config.toml
model = "image classifier"
crop_scale_min = 1
targets = ["object"]
isotropic = false
norm = "layernorm_no_bias"
depths = [4, 8, 4]
kernel_size = 3
mixing = "cutmix"
one_sided = false
Rows from block 7, named by matrix and row number. Rows with one number belong to one neuron. Each number is 200 + 40 x the weight over its row's rms, rounded and kept within 0 to 999. All counts start at 0. After the name is the row's rms in percent of the matrix's.
# fc1: MLP up (model.blocks.7.mlp.fc1.weight, 1152x192), inputs 0-191
# fc2: MLP down (model.blocks.7.mlp.fc2.weight, 192x1152, transposed), outputs 0-191
fc1.88,094,211,206,184,194,249,174,212,195,257,228,163,159,272,209,254,196,164,149,193,301,105,212,208,252,217,209,210,180,204,250,218,195,123,253,268,240,150,227,176,255,190,199,176,186,202,217,208,159,131,217,188,151,158,201,195,194,160,158,191,271,149,171,232,190,181,165,230,167,227,187,243,201,251,157,236,184,160,160,169,207,193,226,218,145,206,204,171,204,186,291,267,242,186,265,161,203,149,182,197,155,102,142,277,190,217,163,247,191,184,210,239,114,238,198,206,244,236,242,165,282,230,219,212,176,274,195,218,185,137,169,174,156,185,226,208,246,195,133,138,206,147,300,232,92,263,177,195,230,245,167,195,158,195,162,175,209,201,167,200,113,170,186,278,166,191,158,168,218,204,148,151,229,195,181,246,180,231,198,255,271,262,198,187,215,244,156,212,258,222,161,196,164
fc2.88,103,233,217,234,185,175,177,193,224,229,117,141,192,158,149,179,180,153,221,144,127,167,196,180,204,274,152,182,196,174,206,300,230,220,248,215,270,213,169,237,244,225,234,212,188,192,227,217,176,194,224,208,163,161,182,160,201,226,278,173,193,194,217,268,191,191,174,205,185,207,139,174,150,222,197,164,159,202,148,134,243,254,242,157,167,213,262,218,159,149,158,184,129,199,211,232,262,242,108,189,228,305,113,239,210,189,249,176,155,259,164,251,205,168,202,186,135,240,190,234,184,199,165,201,213,129,141,162,195,218,199,271,150,194,203,199,163,189,155,215,151,215,205,211,253,215,170,292,166,198,236,195,258,104,166,182,246,206,162,208,141,205,171,268,166,142,133,139,152,208,141,208,206,252,180,185,200,219,247,194,222,248,218,131,119,212,196,210,159,142,127,225,223
fc1.89,099,262,123,255,132,154,183,194,198,299,143,197,226,254,184,299,131,133,212,206,227,169,257,244,219,220,231,144,212,197,214,231,221,184,150,149,160,155,169,194,259,185,194,205,207,241,216,167,194,247,201,235,164,248,158,176,249,184,188,137,213,223,232,201,181,197,198,249,184,156,143,231,182,146,169,249,124,183,202,243,168,241,143,282,200,170,188,250,202,166,222,265,138,238,193,244,278,152,241,212,218,150,93,236,194,185,224,186,177,177,133,98,171,184,178,173,245,190,267,134,263,231,199,246,168,199,211,175,182,250,251,263,196,190,175,198,217,177,191,226,291,216,218,188,162,186,166,138,229,227,216,263,228,176,273,246,143,216,207,246,191,221,204,193,218,197,226,139,222,170,202,185,247,246,244,229,173,219,164,269,198,160,216,222,229,252,171,228,162,232,228,274,193
fc2.89,098,154,203,241,174,189,167,220,240,129,220,190,189,272,211,315,175,223,203,180,174,165,204,208,210,225,167,203,193,290,214,195,251,102,215,188,218,145,159,194,226,256,178,131,118,200,167,250,226,202,171,222,238,324,184,205,259,220,221,213,167,196,270,173,182,245,116,248,163,261,157,194,238,182,257,118,266,239,188,187,141,181,226,182,243,177,236,197,134,183,175,154,261,212,235,226,210,207,180,160,203,166,222,178,321,237,267,204,259,214,191,164,269,240,161,242,165,189,152,145,166,107,211,212,225,200,169,161,214,210,161,123,147,207,229,181,219,195,228,234,174,216,255,183,208,200,169,274,182,158,222,279,189,174,188,216,197,229,218,251,191,237,170,182,185,149,154,170,167,146,215,214,244,220,181,171,150,229,210,188,163,171,204,194,175,199,292,188,180,174,134,181,207
fc1.90,104,181,219,140,158,236,160,234,168,215,223,202,212,218,117,205,210,193,193,247,197,140,165,205,229,122,218,233,270,202,211,185,155,141,222,247,256,132,258,184,221,223,247,278,143,224,206,169,125,210,169,246,204,213,187,218,214,229,198,171,195,187,236,186,199,204,187,123,184,174,210,271,146,259,194,201,161,184,183,217,231,308,223,105,237,285,195,179,183,186,133,131,203,156,195,263,181,220,251,171,223,154,197,267,170,173,169,86,111,241,203,181,160,232,296,205,210,167,209,253,122,178,196,235,212,197,183,248,201,219,246,253,215,255,187,192,173,188,232,248,213,218,163,191,241,187,183,240,196,244,166,193,195,218,156,251,112,249,277,118,268,215,174,197,214,234,214,171,232,217,288,239,162,167,233,180,156,174,208,232,229,195,217,146,192,226,229,250,225,218,217,194,136
fc2.90,096,162,251,154,192,191,139,221,266,295,188,200,208,232,232,177,232,169,242,207,155,196,145,261,206,236,139,202,202,172,204,241,145,191,173,232,190,271,176,210,118,228,168,258,202,154,152,129,161,160,236,202,130,180,186,232,88,200,152,265,202,165,239,190,95,230,185,219,244,219,224,166,166,239,227,250,273,146,211,124,166,156,221,213,226,206,212,140,200,231,158,214,188,206,147,256,191,183,205,208,171,149,221,258,173,190,211,213,202,211,262,205,187,195,231,182,227,262,175,157,262,188,255,243,173,157,232,203,172,171,176,237,269,253,290,212,170,172,281,184,195,231,249,207,267,238,122,248,211,186,125,165,202,244,131,215,161,250,161,164,265,194,209,139,210,173,142,224,174,141,167,182,263,198,263,224,244,179,198,224,214,180,224,219,179,190,170,188,262,240,151,212,186
fc1.91,097,270,196,182,286,222,197,192,189,125,155,170,242,151,149,116,205,182,173,212,202,184,222,230,218,150,270,168,165,271,268,165,167,153,249,221,146,188,155,156,246,172,180,222,120,223,131,256,134,205,178,167,109,213,286,159,168,183,239,195,227,161,180,216,240,178,175,125,224,207,220,198,210,179,189,249,264,107,184,169,190,172,100,173,269,230,182,208,212,196,207,200,174,235,211,222,196,180,189,198,157,176,212,252,177,240,186,261,251,281,187,228,183,170,183,240,182,200,192,118,249,205,151,248,194,206,216,267,167,183,178,156,256,195,185,198,172,177,201,192,233,260,188,234,221,290,149,222,147,154,273,198,252,140,163,157,194,251,193,193,252,178,153,217,174,265,161,208,140,201,142,195,228,186,264,274,154,276,184,194,193,203,224,239,234,189,220,237,239,179,218,158,225
fc2.91,111,121,138,185,174,225,207,164,251,209,152,205,280,184,172,156,208,182,212,171,243,238,165,169,132,220,141,191,146,146,242,162,220,174,218,299,239,115,120,279,139,209,213,266,213,176,185,197,170,210,187,161,157,198,196,192,246,271,197,231,196,233,262,178,200,163,197,178,188,207,182,198,156,266,196,219,240,213,226,244,191,155,207,163,147,210,175,190,261,180,173,226,209,208,244,174,183,207,215,134,257,201,155,202,161,172,206,193,199,289,174,241,163,266,148,178,237,186,200,202,221,177,142,226,227,204,197,143,234,277,241,266,216,163,126,230,156,263,207,212,231,193,121,194,181,169,220,161,217,208,184,164,204,104,266,223,219,244,153,149,139,198,180,251,170,163,174,196,173,219,194,256,221,213,180,190,213,172,266,310,133,182,164,180,129,184,254,234,210,81,212,213,218
fc1.92,099,133,282,226,207,189,187,200,232,214,135,239,214,238,205,251,144,236,184,155,175,208,176,226,162,277,231,144,168,185,195,145,161,272,212,208,194,250,172,148,174,258,128,160,219,230,149,199,193,257,222,198,203,231,254,242,118,209,227,131,198,222,190,158,102,100,160,231,272,261,212,118,208,204,217,182,246,179,234,226,197,154,221,176,136,135,262,178,101,155,189,181,216,204,172,198,208,256,258,215,226,210,120,218,214,245,314,170,149,231,232,259,196,200,208,212,199,163,222,264,63,222,186,248,175,273,126,188,196,220,172,233,192,239,157,212,206,209,249,236,208,179,207,224,253,215,235,181,206,196,268,240,188,214,232,210,171,229,180,186,249,200,227,194,276,218,149,195,164,204,236,212,157,233,257,197,228,190,162,185,144,207,171,175,235,206,188,186,173,240,206,213,215
fc2.92,094,251,186,179,152,163,149,201,183,243,244,175,190,190,172,143,198,172,233,157,242,203,189,184,224,181,266,156,237,199,223,149,209,155,208,153,192,213,121,157,145,183,185,225,204,200,214,206,194,259,227,214,188,254,227,264,206,143,250,196,145,195,101,248,295,228,187,193,258,268,186,205,147,208,243,275,224,181,142,205,252,212,158,214,192,214,107,161,175,257,243,170,231,168,213,202,207,134,178,208,194,186,210,188,214,237,132,182,149,228,299,132,165,197,251,142,214,163,127,144,215,261,158,207,220,281,174,199,203,164,224,318,244,202,142,195,180,176,232,190,282,246,177,193,172,150,185,177,113,216,179,127,181,232,221,223,182,164,246,223,198,184,206,257,271,233,239,197,174,146,207,212,194,242,228,242,198,198,229,205,231,191,209,244,223,199,82,164,233,237,161,237,250
fc1.93,095,187,246,217,214,174,113,224,168,341,144,145,192,205,192,220,194,153,226,284,249,184,182,192,226,231,231,199,210,146,211,163,237,223,202,162,205,223,126,177,272,251,293,156,184,215,276,270,196,167,251,210,181,263,166,182,208,195,239,149,227,165,195,191,216,149,173,220,160,171,138,227,191,199,245,210,166,196,171,215,199,168,275,213,127,237,253,196,258,199,228,247,167,245,198,148,184,200,172,195,241,235,150,192,264,192,243,265,169,202,157,151,240,170,233,198,243,148,194,155,190,239,128,192,261,264,302,236,224,172,272,142,216,183,166,223,212,199,248,225,309,201,181,193,146,217,248,261,219,195,185,199,238,145,177,136,147,267,225,221,194,237,246,185,206,248,146,162,216,215,256,196,199,246,208,229,188,202,209,222,183,135,132,222,205,163,149,195,224,234,217,234,219
fc2.93,095,219,153,199,139,209,174,178,137,177,163,170,113,269,198,216,202,228,224,250,194,237,263,210,146,207,209,232,187,263,186,213,235,190,203,230,242,133,160,220,207,214,197,154,232,237,226,198,262,217,210,202,238,224,189,190,230,147,217,99,209,187,199,199,206,197,117,221,183,261,172,207,224,88,224,124,222,182,192,205,182,151,203,296,246,210,225,138,229,241,243,190,189,146,222,270,232,222,185,258,189,141,190,151,270,199,233,137,251,144,245,137,243,249,150,142,182,166,284,182,170,172,155,194,210,254,227,213,171,262,187,190,222,248,178,163,201,142,237,173,256,227,201,228,210,219,184,196,193,191,197,215,205,216,202,175,205,215,223,208,281,197,199,117,143,220,136,177,196,198,152,205,237,172,128,113,192,223,139,199,247,245,162,140,219,101,258,195,168,111,173,248,240
fc1.94,106,216,183,145,167,258,219,192,250,165,151,144,193,184,135,264,165,151,202,188,233,204,177,192,276,219,185,213,286,136,207,150,195,261,172,228,179,140,247,212,240,176,244,228,217,280,143,173,209,232,151,209,161,88,233,224,193,191,214,248,204,241,215,213,261,172,169,200,241,156,181,259,148,154,202,188,135,201,177,244,183,164,124,284,245,114,202,176,187,213,205,144,179,229,135,197,170,186,222,152,224,253,193,231,204,178,240,211,258,229,219,236,164,189,203,216,143,185,203,149,145,97,208,231,194,280,162,134,219,187,169,203,211,191,120,206,165,198,172,165,242,178,152,285,158,163,142,210,238,183,221,204,173,164,188,209,124,212,215,206,308,123,203,167,206,230,197,215,181,193,116,213,176,200,242,215,264,205,135,191,237,133,230,178,232,258,207,165,194,170,215,185,169
fc2.94,101,127,173,220,153,127,229,103,208,191,223,266,175,240,193,154,197,165,177,239,151,239,170,204,97,268,221,207,259,187,237,150,140,229,195,224,196,231,193,185,115,195,236,173,202,247,115,156,130,210,129,165,166,235,211,191,236,136,178,194,124,282,194,204,175,237,115,184,212,247,113,188,240,230,224,159,211,163,136,207,245,208,179,157,181,222,175,184,193,244,265,187,232,251,201,223,212,203,146,162,141,214,120,251,232,225,214,250,153,195,195,215,156,288,197,202,206,141,217,197,226,240,178,226,170,171,193,207,302,269,147,188,220,210,187,291,226,174,243,196,291,213,196,231,185,233,132,169,227,209,174,142,190,222,150,203,229,149,231,172,160,206,231,175,180,187,216,234,183,180,193,230,232,181,241,177,177,124,231,229,166,206,195,149,208,200,212,184,271,150,206,230,152
fc1.95,108,143,199,234,237,213,235,128,182,201,234,179,239,272,243,160,151,156,204,182,255,185,155,196,187,221,178,229,203,251,196,290,167,126,187,196,166,253,160,261,233,230,230,196,140,233,216,144,213,195,129,269,184,259,267,253,218,170,276,139,201,196,221,226,202,163,258,229,203,214,251,167,124,185,187,155,158,148,193,206,210,227,209,227,156,178,181,144,247,197,247,144,215,212,162,177,237,204,311,180,143,142,224,200,218,170,245,241,225,200,240,127,193,146,192,247,215,150,251,288,149,142,203,219,102,184,226,183,225,202,219,257,257,147,235,161,210,231,212,150,133,192,259,218,145,206,181,192,143,221,198,212,142,260,182,211,184,268,169,215,172,162,247,166,160,225,203,213,174,266,148,244,187,253,171,163,154,182,266,182,168,211,197,132,246,236,182,207,161,171,187,162,240
fc2.95,108,262,206,152,199,282,226,241,273,225,218,190,68,152,198,255,274,194,209,182,163,127,179,243,193,239,206,234,153,237,226,253,219,219,199,169,177,207,253,204,206,154,160,163,144,154,214,214,140,117,187,169,154,222,196,174,171,183,164,229,282,204,192,200,221,209,167,189,184,173,201,144,233,207,225,210,182,207,201,218,107,233,192,264,186,200,180,212,198,200,255,170,209,204,211,220,152,157,192,197,166,244,147,192,261,245,130,318,148,222,278,231,172,240,179,274,173,178,172,203,275,266,181,209,238,248,140,191,235,215,224,268,157,208,132,178,188,235,202,274,196,248,179,224,220,234,167,197,243,236,249,202,213,199,191,171,169,195,246,189,262,204,259,250,249,205,92,201,130,261,190,197,228,248,227,201,230,178,175,206,209,271,228,186,235,214,202,146,249,152,223,130,179
fc1.96,106,171,160,215,200,147,237,82,167,190,202,178,211,166,145,175,216,176,275,219,219,128,220,260,222,167,239,150,124,236,192,202,150,176,239,199,116,182,203,179,216,192,141,161,209,184,199,212,182,183,184,189,162,223,176,204,199,184,329,161,179,171,221,138,89,185,189,144,209,153,277,196,278,225,248,243,279,129,159,221,124,238,193,248,223,239,240,245,213,169,181,190,230,199,231,215,204,224,176,248,178,126,187,199,201,209,230,156,108,205,220,192,177,153,202,229,131,210,269,239,185,216,204,205,164,231,205,254,187,165,155,170,247,216,207,226,163,209,261,158,220,209,196,190,143,216,116,146,167,214,158,183,174,183,207,226,267,245,173,219,171,167,191,194,252,226,198,183,159,325,159,233,245,179,191,226,209,233,283,263,248,212,172,219,163,202,172,264,176,191,173,198,152
fc2.96,103,176,219,167,186,188,163,166,211,169,277,243,118,92,211,224,274,203,219,204,168,162,232,184,186,291,225,167,228,197,291,236,149,207,177,198,111,227,187,225,244,178,123,228,225,182,117,229,92,181,238,215,247,173,212,273,227,206,251,186,219,218,207,224,162,248,170,174,125,266,174,168,256,252,177,194,195,218,158,165,247,194,203,249,170,158,252,147,230,228,247,232,201,228,255,205,225,226,163,181,193,251,244,227,201,234,279,217,215,210,189,165,201,215,190,262,182,198,203,176,176,197,165,161,162,210,105,150,192,217,210,136,182,178,184,240,214,206,200,219,181,248,285,193,216,154,219,230,135,214,187,155,246,122,208,223,209,252,156,205,120,173,174,219,228,174,175,236,149,253,190,209,190,141,192,201,219,226,160,276,142,246,249,205,229,221,268,132,292,168,177,197,215
fc1.97,090,259,163,135,215,191,143,257,145,214,259,183,163,178,165,256,150,268,208,205,204,190,160,237,202,164,194,169,186,162,191,145,154,103,208,242,215,189,224,227,152,197,278,182,194,211,261,148,149,232,237,183,230,215,258,177,197,158,150,162,180,161,275,208,126,257,145,126,219,193,182,213,213,239,215,196,223,190,206,216,187,160,185,133,294,160,258,221,167,133,196,199,196,275,130,256,292,135,187,221,237,228,206,162,213,226,135,180,196,210,174,166,160,192,227,209,133,260,210,226,87,137,246,217,246,211,162,224,169,153,187,195,165,242,195,188,211,127,167,201,210,175,167,172,172,240,174,184,220,130,186,153,232,147,130,190,264,231,191,277,163,167,260,197,204,265,206,250,218,205,217,229,244,162,165,157,124,145,209,190,225,200,262,173,204,169,202,212,208,249,173,193,240
fc2.97,090,238,215,208,254,197,213,165,181,195,191,202,166,191,151,247,205,104,255,172,149,190,265,250,202,214,151,221,198,188,194,202,98,180,238,104,207,177,175,168,139,142,161,186,226,246,250,187,173,290,196,180,191,174,123,266,201,246,170,235,175,162,180,191,151,216,242,184,163,167,154,203,177,192,208,186,192,200,216,208,213,160,150,210,233,152,301,231,273,254,221,198,212,107,201,145,179,251,212,197,187,267,191,259,168,206,199,155,215,170,276,208,276,193,210,169,149,248,209,134,318,223,202,205,216,254,212,175,200,226,148,186,170,243,264,214,231,198,236,241,119,179,209,240,198,209,214,193,245,211,257,150,216,268,249,307,196,204,208,221,231,149,195,159,201,174,226,184,221,198,183,217,247,204,202,239,263,158,198,230,232,103,243,240,254,194,127,185,217,179,133,218,173
fc1.98,095,225,195,217,208,237,204,228,185,210,158,144,187,224,162,138,284,221,228,199,112,185,185,111,213,236,171,161,245,171,161,242,196,239,239,225,211,131,185,200,191,212,190,196,169,190,211,208,212,186,208,215,141,163,280,176,177,171,177,127,118,259,177,175,206,201,211,177,159,204,221,252,171,244,149,221,198,90,175,156,209,133,179,240,234,158,235,144,196,186,216,138,122,242,268,253,210,108,235,158,185,281,214,206,179,211,207,161,130,139,151,210,182,220,198,181,232,202,223,240,195,153,226,200,209,244,188,231,181,232,202,233,186,194,131,151,187,274,234,197,251,298,274,227,139,169,285,230,196,187,177,223,176,229,206,231,224,215,199,230,206,193,186,139,227,296,230,222,146,201,229,206,146,206,150,241,243,124,85,191,207,260,252,207,172,179,237,160,207,220,220,259,197
fc2.98,094,202,276,184,216,223,213,174,229,237,127,193,196,286,241,199,182,221,214,179,209,183,172,189,228,186,222,178,182,198,210,219,227,208,204,288,197,180,190,195,151,214,244,158,278,162,173,129,154,106,147,263,187,200,157,195,204,196,243,271,193,183,163,225,227,198,279,162,214,230,196,114,215,214,238,166,251,210,212,192,120,247,148,208,169,167,210,270,254,235,186,204,210,184,279,166,184,183,193,181,234,187,192,135,238,230,188,181,177,258,180,276,237,213,175,161,234,148,257,198,234,267,148,212,145,157,246,187,245,220,236,212,254,236,175,297,199,140,194,184,196,209,171,171,193,218,163,181,157,234,228,212,182,207,203,233,204,256,291,165,213,263,235,245,213,183,144,244,172,163,211,112,166,217,209,249,321,161,226,198,189,168,259,114,187,181,162,256,171,91,248,181,194
fc1.99,110,250,218,187,207,254,188,239,163,225,164,126,135,206,146,173,151,166,148,254,211,178,206,172,180,241,179,197,184,242,258,208,174,194,177,101,224,221,188,221,183,241,178,202,125,185,261,238,202,174,177,182,117,202,142,197,234,170,168,143,171,221,206,159,164,239,252,242,181,170,168,195,202,162,189,224,143,236,125,207,210,128,242,157,148,237,241,234,214,181,174,193,224,274,194,158,232,189,127,233,260,212,153,162,287,178,205,225,243,182,242,182,154,225,211,234,148,212,219,237,273,180,201,246,286,212,161,200,251,240,250,240,242,181,226,215,110,80,117,161,192,227,223,202,161,237,200,190,174,187,161,161,173,181,179,202,193,231,195,175,154,167,160,155,174,148,225,244,233,246,204,215,178,265,201,234,253,255,169,215,192,140,155,227,178,181,50,235,212,175,167,169,213
fc2.99,110,195,237,190,128,197,164,184,145,229,216,149,188,179,251,198,227,219,218,249,242,179,209,221,182,175,219,225,202,283,208,206,258,146,181,147,198,155,195,208,243,290,164,174,215,237,222,179,243,197,163,172,253,263,231,205,266,226,195,154,195,180,176,191,192,255,165,192,183,167,201,230,214,116,172,186,185,186,222,149,251,168,191,196,219,145,133,149,196,198,224,226,211,164,140,181,227,257,232,206,211,217,247,158,189,188,298,189,237,191,224,239,203,171,201,136,238,258,202,144,178,176,165,254,221,182,136,192,166,281,235,170,209,270,180,19,186,117,240,141,239,135,237,248,92,169,199,193,182,175,196,268,178,211,175,233,222,238,252,245,178,196,178,243,212,189,231,171,164,159,175,200,169,202,220,160,215,196,124,171,216,258,223,166,231,236,203,167,164,297,254,224,269
fc1.100,089,155,188,174,184,178,202,221,188,271,193,169,149,150,184,213,179,123,166,240,270,180,173,231,211,213,150,248,165,210,179,217,185,193,158,145,197,146,194,189,125,215,116,241,251,143,172,227,193,140,194,189,217,200,210,230,218,232,278,195,183,151,174,208,242,194,156,181,231,345,230,209,147,169,155,187,221,235,218,130,152,140,159,249,213,200,229,268,185,214,110,161,150,194,273,185,177,224,144,191,212,204,191,237,172,212,265,216,257,246,137,258,167,247,173,253,216,263,206,142,232,211,246,211,126,211,250,273,200,218,222,181,214,223,196,220,202,164,232,230,167,147,189,216,175,194,183,147,209,265,136,232,204,138,123,174,232,198,251,167,119,217,152,175,217,165,256,108,211,252,198,122,229,185,182,160,237,185,263,177,181,252,217,212,235,187,245,227,227,199,150,254,192
fc2.100,096,117,221,177,230,153,193,180,201,178,208,204,257,159,202,220,153,127,182,227,259,188,199,292,213,188,198,151,271,90,175,216,215,145,205,212,199,182,214,182,163,211,199,170,213,170,221,232,146,168,244,294,269,195,160,210,232,199,213,179,185,161,180,226,242,204,131,200,231,186,210,237,245,163,180,210,200,213,225,232,228,211,165,216,154,242,242,147,193,199,236,237,300,246,135,181,212,232,99,188,141,191,227,209,263,214,169,201,179,192,190,196,161,181,188,187,214,274,202,191,177,220,246,251,241,176,174,178,160,200,303,234,233,168,207,176,226,124,171,108,266,214,186,133,186,164,248,167,245,208,161,172,252,133,238,214,265,248,151,213,219,233,189,230,186,128,218,169,181,228,250,172,206,166,164,240,204,341,198,220,225,190,197,159,225,273,127,178,214,205,207,110,246
fc1.101,099,162,129,150,254,209,192,214,245,158,201,229,200,268,258,232,205,162,159,208,216,241,228,202,210,103,156,188,249,178,206,146,219,223,208,173,177,158,229,151,213,193,274,125,218,268,197,137,173,151,245,235,250,206,252,214,245,182,203,234,160,116,246,252,247,148,320,227,223,125,175,191,194,194,137,195,144,145,238,198,197,239,184,138,173,205,100,252,159,184,207,163,187,182,197,173,182,211,188,200,207,194,234,157,229,191,183,229,202,191,183,170,197,194,196,185,294,200,165,263,225,156,137,228,199,178,268,163,234,196,236,182,269,203,191,158,258,188,195,176,185,226,237,179,107,201,247,208,230,249,230,249,255,215,247,229,221,162,276,116,248,293,181,156,188,189,168,235,170,264,201,180,179,193,245,208,259,185,209,216,200,194,169,185,211,232,95,138,209,164,194,198,145
fc2.101,100,102,207,182,194,223,173,159,203,199,254,198,177,228,250,213,249,269,134,198,237,174,221,244,189,188,218,200,184,216,94,152,170,184,210,273,153,204,264,206,172,173,167,158,123,175,160,179,227,152,161,193,243,247,221,155,122,188,182,208,224,232,225,187,199,250,189,149,246,223,156,178,181,178,213,158,158,202,222,171,198,149,210,205,166,197,153,211,205,176,221,165,115,229,263,220,91,216,229,210,228,188,164,255,228,222,193,165,124,144,264,180,178,229,268,171,176,178,234,225,190,275,248,236,203,222,241,312,205,177,136,278,199,159,189,210,189,206,246,180,201,134,211,199,201,184,218,166,242,186,87,179,177,238,146,191,146,196,212,118,213,135,165,92,156,271,159,131,202,224,169,178,174,205,172,220,208,175,222,208,165,112,196,152,210,202,155,194,172,236,164,197,232
fc1.102,096,177,179,200,120,142,200,164,124,173,216,291,174,209,207,175,233,158,230,116,219,224,208,213,230,204,222,179,233,234,158,187,195,290,154,152,177,183,229,190,174,178,240,192,230,212,225,160,178,151,221,178,151,237,105,156,218,254,161,197,210,162,252,198,168,235,211,229,262,257,270,200,191,129,310,236,139,218,128,213,216,170,178,203,212,201,168,280,178,207,245,209,187,245,256,233,192,198,196,163,176,273,241,213,143,188,262,161,195,159,226,200,191,220,214,189,198,125,289,206,236,211,222,198,250,247,240,224,198,152,150,239,236,227,183,213,290,248,181,117,179,161,181,191,101,233,193,241,162,163,224,166,169,169,299,251,207,221,183,193,170,215,157,219,174,114,224,134,185,202,178,177,227,177,198,273,142,132,171,243,164,173,204,189,173,252,188,264,205,191,183,186,231
fc2.102,096,225,230,200,221,169,163,255,153,193,166,147,193,153,231,154,193,263,236,245,183,191,174,216,204,173,198,207,196,278,209,189,265,133,179,228,208,238,188,199,194,159,188,172,188,191,114,155,250,251,266,230,141,246,185,215,183,164,134,218,184,251,215,181,235,265,170,122,174,138,178,250,297,128,171,154,219,138,148,223,221,135,173,192,194,127,206,222,165,258,221,137,188,240,212,175,190,212,209,242,192,173,159,206,210,183,180,258,161,146,149,224,190,152,248,245,142,205,204,185,203,62,156,106,134,146,154,184,180,199,205,175,171,179,235,281,173,163,209,205,198,265,160,189,194,178,186,194,134,239,209,209,157,260,254,151,181,136,162,258,200,198,198,239,167,153,220,207,170,182,244,213,178,227,186,147,211,247,255,226,259,223,177,206,217,233,326,207,221,242,225,197,218
fc1.103,098,220,104,202,190,192,179,142,224,181,238,253,189,176,151,181,230,190,173,142,156,239,205,182,140,173,210,182,236,232,147,230,282,230,158,185,122,242,228,225,181,194,157,180,213,301,287,264,285,246,168,172,221,183,150,204,190,245,222,171,169,233,222,200,273,198,192,197,211,205,219,163,192,194,212,198,199,209,186,192,194,174,275,184,204,203,215,155,180,165,129,284,202,284,115,87,213,216,204,207,238,233,244,166,292,192,226,180,189,204,236,140,159,274,289,160,191,166,203,200,212,153,313,227,189,192,170,230,225,143,217,210,120,244,229,161,210,159,249,180,145,231,222,201,200,179,146,191,198,201,204,265,217,213,243,236,192,179,287,185,193,135,153,232,217,255,159,164,237,179,140,152,194,188,245,211,181,284,179,175,213,201,183,228,196,171,189,171,164,122,208,206,216
fc2.103,098,253,181,165,193,154,126,248,190,183,212,219,271,224,152,251,194,194,152,234,233,241,177,225,215,205,264,215,286,143,158,182,157,195,171,151,193,220,209,178,164,169,194,197,206,220,190,193,249,155,191,175,234,294,163,269,225,133,210,208,201,110,189,224,167,218,194,215,171,166,136,217,260,209,68,171,167,237,185,199,180,189,214,222,252,202,247,212,198,255,231,187,194,148,199,127,187,239,217,265,183,220,153,198,197,159,209,223,184,236,261,207,167,296,268,240,277,149,136,172,175,183,259,171,266,236,212,186,224,249,164,253,255,171,139,190,197,192,193,146,142,235,204,161,224,205,157,168,154,160,225,242,184,181,192,206,196,193,167,160,181,288,270,215,239,189,155,188,247,147,211,257,165,270,223,213,129,198,227,219,215,135,224,220,172,145,262,203,206,223,209,320,184
fc1.104,096,223,172,242,218,163,163,184,148,200,230,147,117,206,181,203,175,165,200,206,249,143,217,241,234,193,183,184,285,156,158,227,162,217,172,175,307,202,192,133,259,257,167,196,163,214,225,180,165,129,245,216,122,148,219,223,184,176,191,209,230,191,249,139,152,157,152,144,181,165,163,193,169,211,216,234,240,116,200,273,197,254,224,172,261,217,199,195,163,238,188,211,207,173,171,116,203,143,159,245,147,151,221,277,216,179,188,190,174,173,156,189,154,246,205,180,200,200,199,256,157,163,189,276,190,246,185,246,159,176,191,252,264,230,183,171,193,214,239,197,200,228,198,229,329,242,211,184,200,181,162,276,203,248,158,250,194,157,172,218,203,111,158,201,171,161,285,251,101,239,215,240,165,194,162,187,228,171,149,274,171,250,256,181,149,244,208,178,209,207,157,203,251
fc2.104,092,131,215,182,132,223,240,167,202,230,144,212,216,188,202,151,256,165,168,235,180,175,133,182,194,124,182,162,183,173,232,233,240,146,218,234,227,232,174,190,208,249,215,143,159,230,138,185,165,155,186,229,236,197,245,231,222,166,229,272,146,225,145,260,212,97,208,220,255,227,156,179,133,183,204,213,132,131,185,221,195,206,245,176,150,173,226,222,234,255,183,222,196,259,281,247,267,153,259,207,174,140,247,182,297,205,218,243,192,239,250,163,163,196,186,233,213,169,223,184,215,183,170,178,179,169,162,191,277,167,276,150,240,208,239,192,186,196,175,203,278,206,211,267,254,160,203,197,214,209,135,176,191,179,217,216,203,225,223,176,172,168,175,288,170,105,197,161,206,216,171,266,172,127,216,166,239,239,188,296,258,191,215,235,219,196,68,245,216,192,227,223,192
fc1.106,105,230,134,188,285,191,238,241,175,146,167,251,149,182,189,145,153,161,222,179,193,196,195,167,191,218,191,248,213,193,172,214,219,293,176,138,231,197,252,135,185,214,238,240,211,174,215,209,248,181,258,185,161,224,190,140,184,210,208,181,187,224,234,208,175,211,226,245,212,221,253,265,192,177,166,141,141,185,264,112,160,189,215,199,216,213,221,228,168,247,145,171,243,104,217,238,167,277,218,206,130,238,209,149,217,201,212,189,237,255,222,214,192,160,218,201,151,233,199,154,203,168,268,227,188,222,192,270,189,223,262,251,219,153,247,277,109,156,189,172,256,250,243,237,144,229,251,172,216,176,179,202,227,188,149,197,152,242,176,149,157,169,223,218,205,158,257,121,305,203,282,186,163,124,167,268,203,200,206,165,250,203,235,235,248,253,239,95,159,233,180,210,225
fc2.106,106,183,209,263,231,194,243,132,214,209,266,135,199,167,149,180,164,218,237,186,279,222,249,163,289,220,173,249,158,175,163,272,204,221,188,210,189,220,238,199,181,221,166,211,225,191,233,146,175,212,218,200,225,279,253,205,178,218,156,105,254,246,160,229,262,151,162,146,196,275,254,213,230,160,137,267,165,167,219,179,206,244,170,202,173,232,176,218,256,199,275,222,212,182,165,157,240,152,206,182,232,232,278,186,124,115,264,212,232,326,193,169,143,152,194,238,185,233,230,167,184,245,217,252,224,218,179,177,169,213,246,182,216,174,184,158,197,185,184,146,233,165,181,198,216,171,212,184,218,275,131,147,181,210,239,167,183,248,153,200,208,251,170,223,185,128,226,188,147,298,166,148,152,203,194,222,223,183,185,206,217,233,122,168,140,299,193,244,204,242,190,213,204